A small class-conditioned image diffusion model, trained from scratch.
Model: 10.5M parameters, 32-pixel images, norm layernorm, activation gelu_tanh, width 192.
Data: 42238 training examples, 18.9 epochs.
Rows from block 7 of a small class-conditioned image diffusion model, named by matrix and row number. Rows with one number belong to one neuron. Each number is 500 + 25 x the weight over its row's rms, rounded and kept within 0 to 999. All counts start at 0. Numbers have three digits each.
Before each neuron's rows are labels from the 100 images, of 14976 (inputs lightly noised), where the neuron reaches its highest value: "strongest on" is what is common among them; "colour at peak" is the nearest of a few named colours to the mean colour under the peak. Only what is clearly more common there than usual is listed. The data: capsule endoscopy frames (Kvasir-Capsule). In brackets: how many of the 100.
# fc1: MLP up (model.blocks.7.mlp.fc1.weight, 768x192), inputs 0-191
# fc2: MLP down (model.blocks.7.mlp.fc2.weight, 192x768, transposed), outputs 0-191

strongest on: finding: angiectasia (96)
colour at peak: orange (42)
fc1.611:538496506507516533517497523486480521464461512489528487493481495532518505499532511484536513490498509546468441509489500484541488512486540499485483455520498452528507502467504510509499502507539517465506487560527456533477503541491482480486518498486477524503498511460524480481499530473446517503497473475486504466492453538473524516499482500469507513475483498461472516492505506488514504487529499553564479527438491485541557526500506533503523459515450448472512492463506515515517446466542515491550501527479492463490517475516484505502521500542512464510544507504520499521485496492523496477
fc2.611:503504519491513464506527436502492523520475500497519535481516545503506517504511511448519492515550480501472528545505517483539498530498501528501493505489472499505526526513493495490526509509520516510512540482481499489492529528476476482481480534532494457493495531509473496461485500499544500511507529523549494495541496463491530482515499507516513506472517531509495491516513479520416498451508444435491505523527568509516497488481495459496473498507528511549522498471511493473514510511481530467516495552518512502482481503475496490491536495514481538494544490518584475487492499576482503472

strongest on: finding: angiectasia (25)
colour at peak: grey (32)
fc1.426:462498521520509522408524511476490496549500502528515502519496527516453522520520536520488489522494535473501467488484498543463524541479493517503497507547457511517465518522550497523532516441484494452513505489494530461518507486507530533530524519526494527477491498467485492535504495525476512528489506512491480496486496496492469485477565541486520474486499528556497470490532492475486523480533450521524495496529481522538542513502485481499496515513441516527502459525513499504531500539574480480500500494472516492509492501494491506495525513514493523511526491471508494497538479455496552501
fc2.426:514445481481545470481453504514487485509489504489479468581497491511515475484523485545452502510505529501555514524510505482494506495475523517523530545518485509506456511454484501475492495546471515515461561492451512497492507497493474511509498480503497521468536516472545532492507530476476485497498493463495481512490476557507503523485484473485502551466499566495535480508512535482540501507483491545463535453537537452539517485474495505492498508554529499465510486504468510519501491486495490480504496510473517499492485509490501462483505482520474535483449499491482487501519479522515492450

strongest on: finding: angiectasia (29)
colour at peak: orange (41)
fc1.452:491510483478513463507482455496501472491472501532523507469526451488498484483517495504532529506457548485502462523481517510494498528518498507518510511520489511478486559509482477501486530492487510498523533498518512497471506508503462498484514475504528540435521525503480515495438504523489501508494483498477481498496503505483500458467443510497524533515466537469520539477486487483481488475458542500529562472544505538493494506504487541463506498496509512493480494532526489560487475500510463480494545475497484506468507519551448507524503525497536453489483516473449508479500554505556525449
fc2.452:508490533519481464465481531509491527474516516455475554507510491482502514496516520478453493501531470459488540550527511500469512477494496533511525516491519507518515513489476502496497503523488485488439499522527489512527536490496521488509480532500495501505495500483503499503570476541527493515510485515545510503499508534503489429479463564516522480490465491491489525481486535473514516547490541500489491487498519494522499498498513516542501505520498517488466490507454498517501508499477546472487519575528506494503449486476477494486450491489520511495485519479584499498489527509422478546

strongest on: finding: ileocecal valve (36)
colour at peak: black (37)
fc1.254:443517473527476517525488507482483502530506537505481531504439499532473519518477532516462514510482535513473515513477498523545518536520508527497533501512471480544516485486508516512495486508473531503495507519483502529465503518472527467496490480520503477508512491510498476533470496548481538456507498520490508502522437495497491479513547550430520475479451537545498519535501518495493486460510509533535471508489541500473540554535494489512512531529493507510455452499467482523522486513526514546513463498535474517458522512508504488472494536478487498496516488500479517463509523548508464479
fc2.254:534526508500472529519470466513515493516452485468549478458475500512528452460481506421517503487475422506496525477480513520441512487469476466518499495523562504500521500466489507497496471465523488508525475463479474520496490506498472550500494519467530528518462509484539484485499513509461562482488502461524474516489506524524499480538486483469439501520477527491489471506527456500508490513530464526532495547483490505526477495502503524485485473485504457486513486532477519498463513496521511523490507502556501490510473495503455498541497519473489505468512511505500485489511492494474475475

strongest on: finding: ileocecal valve (28)
colour at peak: black (41); grey (38)
fc1.409:544492483491513510492513515442500466490513524510541486514538441476478513506492493492455515492503508480471509511492531465495530536484501482507484502542525494525523530509483518515519529480488501516548490503483540475498449495508494553495499496504491487543504550509485510514498533521485528492484489536467510481517476502526527475494514494492545473492551488472508443536518492558493500527482489510484510514488470478504477542515541520500511519535472461501519427513477494494501474514480474492555481502523491538502542529540487515504444492518523475571517500501486546479457464483507510506
fc2.409:441497520501507475508522548523535547484487471514524488498513526498529505522492477461494482518499491496478528484509457489508486503524496552504513518547506490527497525503529516496493471512480498502475493530467513520494483472509522497505547531528515490486506505516518480463514517523497518530513515468559485520549496470490483511538517515481451504502551544490510466463452531546502535511525478491494499488444502557517519506503502482516499496559487548501487521508547496519458481509478472448509501509496482514546510462505452493467440467497503489533491488488535526507469515461480466487

strongest on: finding: reduced mucosal view (32)
colour at peak: black (25)
fc1.529:480477498509478484533537523473532477536532485497496499509506500488524520492519495490491515507511498505478486517514518406507511472529502533477457504517502512520495482495527527507477523515485488492439538513458519520485477486504547495511515476497521475500496505477481472540524504506491528531508498489495505486510492502493497475490550532496513437466536490486542525527525476564462547471492450521524517504546490517518498515507540520535515523566471549499482436477475535524508515470488510456505497500519518512491544535501511456487508541481504469514542508482480503493480482457484490492
fc2.529:486503548499480514437517494520510521532505526539523541547458510514514505459459492458494496532474529481487507492510513500537473453465501482490516517491520516525545516507548514504496481500483513501485474507502550468493521526471519487477501484510537487474483494479474518513523490487515491494505500514492549480493496467436498551499485475523454520465513497495463483503488489475557490540500522547454500442532487518510511481515524464509502465523490525544488509501486524479500515493440458515533490471510511498519508454510430499489498504495503435509521516517470495488480503495509502463

strongest on: finding: ileocecal valve (35)
colour at peak: pink (92)
fc1.281:478479580507489498517489495477514522512499532533469489481524525497494518531509481476529525488523488471517517505557485499505509526491533518536510541504526533494502527543454510530496492480494488530495490454519505466514464495519481504515519489598506480484514523526505519453564510488495525535533498501496480493493512501503488505472486496497505498527504531522442529487455465498522477516514511515517525454511533515482537493497468511482522480511556538491512483462479503479525456470513495510515554503472462463463499485470507497488507517447469497513496478503528492514486504454492552498
fc2.281:503490469499450478471481490527463480492541473483532476494519507504526532534496516528509489486514502482481522535472474512471475490507424488508465506508491518508493495520478522501496480531456521489466473535507531497496479525509531512443522486482509514495486487509552490510469524430479495497495499497453497490513480569507505508515487512537494583523509479500509513482487500450472512497501519479518499519442530505517523501491509493509503528516499474466493511467544474524490499519474493512500482476459489512530467502498490432503488484485499486458453486491522494511539519419507489541

strongest on: finding: angiectasia (29)
colour at peak: orange (67)
fc1.502:524477534493509480470519511498488503492517473536507535497484489506487513533517490536535514454563499498501467500532458469531502488508582502474483498499485484494531487492525502498504523482513484492530515517491513491486484527492474499465526514510481538508431514514484466507529513492480490506504474500477530486543490515466500439480489527495497472512483501513526517497474506540469500518492472498545498511499523496526568508494530524456491475505504490477505495464521477487527440465434482546569531517487494479497475468467509555516471491525494518502493491462521490528459479495524487455
fc2.502:458529533525515508502477495513494495544467541499492507456537507525521473515528541467471484487481462504508521479498548546482501510482519480471522496528520504563557510494486511485513516509430498469513511491475494513502504496515562460505515473468484490491502536523465506505494469455497472489464503512506486502516520503474470511511529525495500483460472541515526498494496472522517527523513536529481457531444534468447502486486500448507498460480481527460515524497522477524509486486545495494535524495490503484443497483514499492468508528493508455524521472520492497503475509523469529548

strongest on: finding: reduced mucosal view (54)
colour at peak: orange (68)
fc1.451:475488514544489509530544547479540536493530482507506517523498511486472534519527490506498535507523531499468506504540526502461489504508536540524480513495503531495518525502560503491491526512455494498496519487495502507491483511507507525495519486489516525476489539457463458502453460506490497548529489487530526436441487550513467523424523509489507517523487507502526548510502515469476474456460483512499492477534514502528469518509479494519494475499424489517477470504521459507550547497510461492503497483480479465479530519477512524512537493474514507488498491494506502508494512541507473522
fc2.451:491524507499489507491499479524525558507471522537534540457533498521500532489491493503465517529501490518469496484510518552460496484530480512510505529535468507461451459484501492507494454498511507492503507484507499492507519490505528487480498495553506491471512532495486517524488525506452506497485500493514444515538495498506464536541522458460510486520585521526485516506485502519435562460512502491550472567513512510530515499515473485505509497467493527479520490478498556499493468479496463495495535509447497507520480526509476448518484505548511506526517481506490493502499521482490502548

strongest on: finding: ulcer (39)
colour at peak: grey (36)
fc1.388:466495500512509514464455535466561503531478470531476473494459499513525517550539480483511514486484571516501454472514486474484443536511498546515478444502484509525487476500524480499518534530537489456494506548519493494474499516468508495505520529492482558489471488436552515465516510528477527525477493499556494498465487527517485533472515496483534500482517530491483541503515498486513538464455495503529503490476527494524523485511494528535497493507499492468511476460520483516528520499494500507477503479464517500522538500523525492495514512512509501540536512452499495502518539509518525510
fc2.388:466504493528519471445483512514522460477516502556504560491483484485502502530539453489490532518493558534494515486509518474505462524497486536513449535438545529558489527512496512523479478498531503496517493430479539502423479552489513512487518483494490491514543516463487486492526485474486467519491529536532494511496488479503500521508473505503485492532541510472469477504508446469516487542514477479460502478449489485520521501489499509494463496527529506497514504514516500525493511534458531508504499501467487504525482516467455503487508486489509465485531497478511505475479492475509491518

strongest on: finding: ileocecal valve (28)
colour at peak: black (92)
fc1.39:528506484550497515514496501480476452512459473439503469508468529520499530546499479507492519536490505519499521497511451436460520535548497536514499540518509491497511525509495515572510502496462501437496503515515486469508523480485447515520494461524511485512481532547482475501494480518516511495516496532484515500499482488490519520492498506485511472549505492506502490563484475516481535521479522502486475513509483506522477521536529512476492518507478476500476432560549492543535517503532499503464461526506508510470517504503483473501529526474503469514489480532493536484519554510519507522
fc2.39:527522464506522501496452492501493515518544549476525427514488515479482507575451512475504493510492426485513504519494466515537512499492504500485506427456521508519498555515497506486505485511548486510552537497517519551495497492518496511473479481535507473534503491548478504505460493514516511495505511474503485503455500510559514472487496486507466468491482513478508501509507513467511511516504519511494492506472506427529493494495502488498508531474494453540485465487516508491514493496508539466541492454533489516462517523493525536496476504466498528520487502492516509511504539542515455487

strongest on: finding: ulcer (27)
colour at peak: grey (32)
fc1.528:511490454481527477482536519478542462560505486501517479481478445491487506503510511509525522459481525500488517532500477528450475483492496525509489542568479476519495523527573470506490528544545488472481531517467504457493478516488478505517502528498499570472450516509469466535517441458447541503493474497545488521523476545533500484489521489484496488473500497514482538491485504514509503490493474557504475479551465507515471509497479513495527500501501521490507497503477498491494511507526506465491506505486508491491501490532508509516536508521469524515471482471512515502472484559520513509
fc2.528:493480485509488548487464463527478516535499527538453524496518488503484500535480465501474528494534515530509475495483517496474493509478481509504508494484519494474510548522538523532493505541564492512484483457535480497515510488500496492461507437497481512477455485491533505440451555509489519474518511525511503470526497488484469512516501494501468466440503518507491483525498485465503485516545483522493527445511521507564494477495489539549513512524510545521545474488475514466523504498486480475516512570500526511525543533512484493511499470510496501474527497506509504497474499499546485457

strongest on: finding: ulcer (26)
colour at peak: grey (39)
fc1.765:531496481518498500453506495474492485571520489446449483522483513495525531511489518490481499503451480505472478547511464461481482574487489565468515514509529494494506497489510543542495549513498486516530462522523481474518476500469507522503535508517521523528511550518483477524495485541540501500522492517535495497505492492526477477488482488497557487472507519457527486532515453519510504531501528496483514469484507491477502521520526505520514505487507516476500466532542496517516464483495445536455486500535504498508527517554476502529494458509517514537521488491487480505462497536537495530
fc2.765:494508496506512531539455520509494526524477553483541491482501488487463496517508482545486506535537525499497497501510414515527476469465493549494461464474522509505488540519511525497496500513516484501476517534534493522483502478495489429481537471496500472524503497522440501486521473503527492504502506485527499516486487495489486524458499509472473473506516539466506498477528529495482492495512471489521493459489466498513498501502500565559492496522476457531513505508499503439482542500469487444536521507502458500480517478496458512476439464489518522494516489491533497483476535527482481460

strongest on: finding: ulcer (36); finding: reduced mucosal view (35); finding: ileocecal valve (25)
colour at peak: grey (45)
fc1.234:479492495524514542528547477478495508552488515497471519487489517496521505516490477525505483477524480463476478490537461471525502512523493511550518528532500516508533478480532509506480508522497479501535528484519535463501492546512530487446523480531486513503472518465475476453558481474488518495531474504560493498476499522558509483471513490486523463524506535506518507509507496505511429482519503536574531523477478491492494515509485514494509476461508522493499483463526480448503523474490488560499530482509468505442489502468487515490478496482504487548527509480543545496474471498503488508
fc2.234:513507499475520466480525532507491462520500503548537501473505499469458495485492523551497500493529514497483506497467450511470461473506501528529478503524475501523482456474523486515504509494457512499556480546473519513489518507538487489499485489503495501494536451545494473526448534500510515470502452466511489508515492474522501469517467507478495532498528486522455474508487559540500471475479491489502503573532487492499535474500521463525518497481553484503466448514466495506466500513507504531507470424465474517500501499463470494486511524492509491501543500536471494539519471481504519500

strongest on: finding: pylorus (34)
colour at peak: grey (69)
fc1.263:547490481482511517489523475481501511513482495502545501515478464498533503532503466530497510468483526566492527491536426482460487432508488520440503483478491486504497511528510512535493482549492480479531506489502506461496515536509450485437517502512478491455481525434470509496503477484502510526528477500522458496494508542488525525502470496504486527483498537520494537488454506491485481534504519500444538523545525474497456500500490477489508506487509518499513516498445476507508512487547528466506535550497504489514519494501466503486500500522492515532500500506518537511482520495458523553
fc2.263:489470510524537501529476488530507533515471564517478459461485485501510525534431482474466495508575486519491514496486484508492494509528521456511518559494483497486459516525517502497512458453518507514500488503507510488516479502506482471508500502470501446515487498478513525498471486460467526511488497496481492503526480546459491511508502461488458500436491509459503501531494483507487526474482494473483496469497503534535480546495491506475482562503483507477509498534496514439505474505460494460523496476579464527457539494513518485451495487504501498476482515491474502485517507518497509467

strongest on: finding: ileocecal valve (46)
colour at peak: grey (35); pink (25)
fc1.211:503477471504541479511485473507491534515477527472513532517498492488503509446483485535528501496554479520466499539506562458484506467516468479519524547492501499458475474514512515509487508495529482503517513506492492494501493518512443505469511515539479537526477535505527514479493489463489477487492501450530460483514506529520510487501490446488469554529430504507494490514479477457492471451507498526493520529514498493474467512509494491508516521518506552506526491527474492508462519465464496487501509555487504506482471456448492545500502533480530545480481500479507509519437493526519465527
fc2.211:484454541481495505540470531500492491560496522481491534450475524495472485454520523478460520510526541501531498520478502459477507510482509521506495510527516474513507468530493513484510527498494487520488476470509512498494515461526532521547525547453535454460500509454542482511534488475489470489510504473449509481508499488493505528481506450508544479528458519493523508444508489494555486513506501499482488470528526493486483514515467523502476476460499474473535506573517493487467501495490517482513540483460487486515498459499502479501455497532518452516513472519469489501540497496506491458

strongest on: finding: ulcer (27)
colour at peak: orange (42)
fc1.37:489501483497481496517471520476481448499543553484469488463474494502566506434525498550439547511510514530476500487509472476519502518482472526506550504528458491544471483515499513512485500507536475520479518527505493463481512494528485452495521503514496458480482515503497519489521509515495507511499501496505474454475482510505484511510553529482508508517513512500490505514490452515525507532495502518554509521475507500474494488513492502473492520523487551540507476487434480496505523484462539542576505552490483506464498530488474508452472497528496478493485491485534485479492529466530498471
fc2.37:484502501492476507544491472526487541483481485481529452536465517501492513462467490473589505538478516503501500480502465509524497499475516489537502486513520494560470526477514469485491517470531503518474504525474514497511483469528507457533544486528522529508507484485467503518510558477442501469524506526527515514477472505508474490516535522502476473481516521509493514478584511506498465513490518448554529487489489478523480501496486526495491481509467483486465515491548513522493490491544475493463500517476501513508480564481475489465523483447512531481483473487520487501482516462499514494

strongest on: finding: ileocecal valve (89)
colour at peak: orange (49)
fc1.117:468473491495462486535507500479509490506497532564497485486528507507480534514493487492489489464511555521485508489542484447467517480509496492543500524461527550514501515500508517501476454490519533557479459465489516552485512499510491506505526478488482477469523519504465512497439529485487523520521494497494500514494506514526470519506467521498510541527492541540489552492485477482500468476439471549501511503527549502471508504516496478499493490555527495531537468487498504493528518417491521460502549506507471453488488491504484518465506510510511515515537519482482505516495478509541469510
fc2.117:528486531539521471505486496521486497499552530474436528471522474498483521518518485551487509483478499497519423506502502483512586552500498537504536475498501485455481519470502498493498533553476498478429527498519484525477508522494496562475527500488499530529471535529500511478484508534560524513516513496494463502514514524526476484500492485516488500483526463517523501497492511511513501528534549467507510520519493525530498498524489522540495526459511463529472484485464507515489507516490527516513487501532491494491486508510480557485466499514467555530480520510521505494492462520486491494

strongest on: finding: ulcer (30)
colour at peak: grey (27)
fc1.592:529476503516561537499431486500515512557489474497501535482509517507491507509518530515540511486545516512485490490503510489485514503521516507526512514497492514486478510470508496507472518474542478479526504493507522489484506521498530488489502548511493534478492510483567470486518467536465497501523486477557520502496494539475494499492525488487521513450464581456502530497488502452498472442444454519490512509523489500502554499497491529472493517484447472496496495485477516511518509454492498571504533469473483478480508505462477497493465504495489550509487514476459483512493493485492475454
fc2.592:514474511505489473501499604518499468500492491495516561538483467508525489457500519539507492496447512531517507507513523501496551524490503473438505497533520513502517509514546487505503507473525501518484507528472500494484512482521494541487531488481504514506502508512510527540481518444523475507495484502508496530501477497478491502506537524531474491478511488506488491468491521514522479441470489483472479490446464509417526508508476488483496451497482511520471524486526540501497502490511500491479522487540508490486534502519469509521565478415486497525470503501490509504467481469527527469

strongest on: finding: ileocecal valve (86)
colour at peak: orange (55)
fc1.563:503509503493513492482458508476516513502487510538483519517467502526479498463476488487495534473528501477490484490520482535518479528514475472554489484496494497516478548455484486484503526483488489508498512484516480486455492545503568509527532526529521523466449496490460501512535505500468505485481476527509532526505485512530508471505510541488505515469524523531503450479497504476538529547490494525506509487457539478501497498506468542467507483456498520488545487461517507482546519515485514495499524492430488482558470500471509517493500520516496526553546565436486533509508483536489485521
fc2.563:481539477486489459547515463517523464490495490501555505488508464526467490523493457473498503524487465544504495478531547496466496518470495494549512544498482492487508465496490503504508522514445535504461513458453491495495532528465496487519533524503463527520512523520499496519466515477495529511531489474512473508491501478509483446490513434500500526490472514506523498512509518525439504583556444504509482513506551474523471515462502496461511542498513463485515492508490495511491482501506508530476480511497479476485515477518479499504504481460498507468517505482525479472508487522540464542

strongest on: finding: ulcer (31)
colour at peak: orange (37)
fc1.681:546512519491467502533464499476514504502515485519477527520518514523505541486504479494519454491506499479511503542517559480481469486499541534529484479488507550487481493483507511514454492494526518476467519485467504533509486538483478501491518505523479507511483511465503485418508475513446503535522504522516519443576501506483512525447477507494466488527548492492475516502460458511498525500521493506512500489522497431526483516508491482483511509513480505464508476464525502521499512461437501506481536498471539476537493551516481504503481518544485491478470493490531544505452509494498485507
fc2.681:469498479524497532505492497525516524468487510522493472472485496472501513528519497488497472486445510505478500513468484504533510484491464531460523476474532544497498541477412516485503489478558490504529539491499507488543505492474434493474465516517458445479500489462497501487513519533512522501484476472489482492447499468506497508521504527515496520505520508466464515513563503538516501498508453467527490493520479480538485496507496520454506519470485492494514488477481541518521560481476571497507488527528495498469494477496507480497517488503504483454529487512517479518464528488540467547

strongest on: finding: ileocecal valve (49)
colour at peak: orange (59)
fc1.217:489519502496531525506466517474533533464511463531447492491498452539493497471524518551510527521450536492501420479530509530517505541506520485524508452498524508495495498518504498510480482513548540557493469514493491532432490506470530498498495557472480479506524470506467467490473530506497512504520495499491488522485492513507498497495505469476508485536545514506467483488510552521516495514501512491515514495494515513478508516488482504476512493469524521484526493455516509472524482506492480509491499486409500484537484547554532523468509508523462487478537487478490469492547513525500501487
fc2.217:471574514501534460498500485504530501520511505492513503474501514476461525414507492452468498474535568485496487525486586474490511495527543526470491463473518526514506468469517476518536491479477504481478531502456508491474498544463498527520482471498488483509493518506475510553504463470497466485502520477527486518489507502499539525475470496504507482518482549500497537513470463470516446497471512510501512496542519500475486486493494522497489498504554499515459510493506493493500535526552498492485494450458509488491500531486546497512497482486515485484536507504482504505531454497489493500

strongest on: finding: ulcer (57)
colour at peak: orange (46)
fc1.114:506491497523512499537474460486492509534502504526472538547521446495467519514515492503517494495489503500491499520512558476516495506499514504543495461475501563481512508484514532486468484484484548487478510489479475561473474515467484490465517522523497498449510528452519492481426482483488491493520473477514482486527491510505483543465474507486512559552533476489501538500468453509488514444469457520509520464505551463512499506511520507502521505552502526512495483474521470515489526482467519480495550514497505484501471496495478528462489511496490496510473478491507469488486514530567466493
fc2.114:512470486517544502530524466511540485505562532516516526538507487493478491528519494524511498533485495496488460483491483503542488508457501479495565503491517517518550548452488541502498521445486507482455503518530535474493486508434495475482489498506497493478503495503483507471500505521541486504492484514500463495529529510490493511455503478462457488528571508473476519493520482522525511473528471506478469538550503513546506500491491533505515511508514505471499457473491508516503489520461552510537464517505491486455502484510463534478589491468494509506509496498497484491485504494524477475

strongest on: finding: ileocecal valve (41)
colour at peak: orange (48)
fc1.82:533485458499550493461482520491501489538518438528497486498459463507494495483535529530479522480467463500499449528513476476506488562529487504527504512510505463495458533453491502476487535541499523487540490520540450517451521534471523496547522545497479492521503492461472520493527524514502525506510504508549494487486505497489473502500479527495520454461506520440470510490512512491489512484518479484533499505480539514522496498490512535496516501487528512499516483497535478503567530507494496557505514444495506490524492515533498471479507496487503466512533531481508457506543517499519466471
fc2.82:492522527489518517525486493464553513517493540486547514437467509498502493549533461455497493550511504515498565498501466538493496442514424499488464493495500489503467491515466500511524494476501526518501498494513551473493541496508471498514498506558519493480514497501510507460514485482491501534509517491523468497473499485466507494499494517465489509507459506517463492489515462534512491495483465476490502517416515481509508494508480509520508451525497534507499455532479485503518476482471497515525483541512461497434507484524469490465429500490501473501511518525486461496498491519504473518

strongest on: finding: ulcer (34)
colour at peak: black (69)
fc1.206:486473533517537519528462500492448467518504476491431459508501537499552511527484530540484500495535473509473497482529466499475483509539504534511487497490478501526495517537504540519483501489510480512512507516474497459516519520484527488440499488489480493529528500479471480504494541497508491506527486452542502504443482515485495510466492493485525443541461531506496499498488515485509470506565478465531517524524478513477520540493501513542509500516477481498506489477499492485481537484465462527570523483508443483483555459521491508507501501509495515493493502475561512529497471460491504496
fc2.206:508525479515515499523490498528563452481518491528519497557485521470483450481502497471514502512508561452528522463535499491488451497487533463476517512490510468516470488488486521513513516507500504517495532513537487509519478492469503475499468463478472439541519467480475521503532471538476511493479494523517539484470499481499458503487469511485533529468485514479463501493551499449539458539494494472506518490543473481500520528493475534482523493498479532498535443500498483537502501499522527538489477502449500508494480520486484529501558497460493482461497486491477493505520522498462521528

strongest on: finding: angiectasia (27)
colour at peak: grey (71)
fc1.71:505502533508510498530509509494566532516507491542528462469470497503499507540487476497437490497509542485466494495510453514487512507523494508489552452496507475543509517525527515506490522536475493538519548534497510481498459507502525497484504495540440532485561496491511468509475480475485488512530493515489502504488490511527493473500526528495505500498450512485479551487515539463470492496486532490490511506534486503482565523467478530501501484504485585510497495488505483485518471490500438492540534532492484484503544481543427496491491509511480518550487494495486516500508490488525512494
fc2.71:458464509496509496511474520513488450503498488506483479524501483488519482501566527454561487459503479571538471513481496544504503504484494475512489500516506510517504491499523528511523499511527511488460534506464495509520495551466511470478550504452521513496596497495477475497478521561491491508480510489531475491497518500497488507529492528532504530537489505538507482477489485445509540489512469457459519494499515491490553489478537525494506511481519500473521519496487490535510486490466511524460466561468473493522508479501450514512515495491502502475520509512486498514504501483438480484

strongest on: finding: angiectasia (68)
colour at peak: orange (32)
fc1.557:532488540508487519521549521490540503515494513504477485470491490515531511512488502480498526494501507536494486500505438508513497506514486487481487466511513474466517473491548491502483513516527497490527518563507511478490488534490554467466508533481499521530471504490484468548518548508419548477506487466466478481508485515512541478529537512475495471484459472487490523497498541512500529502504480525563471496465514479534569496514486515511496506477465510472512494495551507511533495503538470521540506505495511493471498493537498522503491514537481452529531506475514502511496478535504446441
fc2.557:499507477486500488470535450527521545488488510486518517474516480498513494501520570485531512515488481512497492482499539579520526488492507493484536484511476517543511522503463484514516515457487495461522567471516473524514495510496508517490504503502496431470470537486457508456461502538516537516461507490501499507511488488514507494494532504464496452509512506489498554528505497541490534497507446540538505539510552504506508498509501496467483489477504532525512502446517500495504568494530557512514516505483488492505469552519515474505499520505508531475501494517526502479487511544491488550

strongest on: finding: ileocecal valve (38)
colour at peak: orange (42)
fc1.668:514503556524477487531479481495488454501485545502453524443509502514462521561498518476472495536511489507471486526481543506532516535484491484518486526503503513496523485466484518496490469515498575457455511495520508596488504508497485489501504474524487498460503515504488525482524501449475548506507477507485490503494497527490491467464544512472501495491481521511493532475481477488542530464467487540517507494513521493484559512483482513497503465522527518463496491473458482511515457472471491515526512497478482459469488522474458484507483511495510485501538497489512511500474494438522467487
fc2.668:478491492487495478503495563494475506511482478515519528478553504491521515535541480514502506464497546511483508506499497518437509487501498547473425516539495510469501488490488503477509522515505501467487497505465505500501510530474461533526508496481531485457546516562491503513481509458479544515489492487527490500521491553518498461502524533473472525473503486483516468498518448533447505534487475419535512546448479509498539494515488540501499534473480462509529493497517497487478497511494473532483496493496487489547505541475492511487497504500503511512531480507542493505509502478468534549

strongest on: finding: reduced mucosal view (52)
colour at peak: orange (63)
fc1.505:477517489513494483493432520479527520516508484520463563530457542529482483507535553471538518503549538491484509485491531513531492551514536523479492517508516509500539471499474521479436509484477520459507486505477509536475471499473511463483506534495491481505483486494427478467483480516491491474539497493521484513498523520474501493488496543508533511490523510546492535475493480517452490465521454480546526490471519503539491510500460498499527483521507513521484495465520496487522518492496499474533532492433483480490443551480532492471510526496474480490492516517535492495510492491507495494
fc2.505:531509490490540503501503450505522510471493526474506537557458479497498495517510486526474481531508490530515495527551478527486549496428528502544469533496463537451507512499498507501509498482486498501555502513509527485528490515449509514462499506549485495514459493503522513484526455483509464484506513501490505476491499515431518516525502455469489486550493498472465511490516486505510529503491448477501504500450499512495522496497496510556510535505510508490469483495490502551520496493534499480479443532512514461473533457505499491521580471488510477536519482488519508497501479536504509495

strongest on: finding: ulcer (35)
colour at peak: orange (34)
fc1.287:525524542505484502557488449482533507503508448484501514533465487499518513482547552514499518488510536513473466544502515484478467472502524517534506513475520516485478527515520523512489519526480521481530556557461525519497470518495503500526520479503490494474504534481468527513534462471490515515513477522493465477501495538487509540482526487479481525493523508499535541513454465508507474496517483502485498449561486490510527497498510524485508501503495540481525480442460513460495482487478547486521520495480495498484543506442484558508458500510512460493484509500465525493462507466478497476
fc2.287:511497528494530483467517485506505510519522538528470531515543489513528479497510465487503500484452477473513483541533478484516427485486492507478515537511515521489474529499530502488503492468505491486486503481516499490542465492416491479509496509520499490529468516526491484488491524539507529497493489501512476522495542491482503496498506538486448525549449493479501466515481500479521503423511505511492482512457517525542507509507522497508508490500522494521547492512486516505529549467496509513563513550582493502482503461533437466529465494531504480513521496491536523469482490508501475496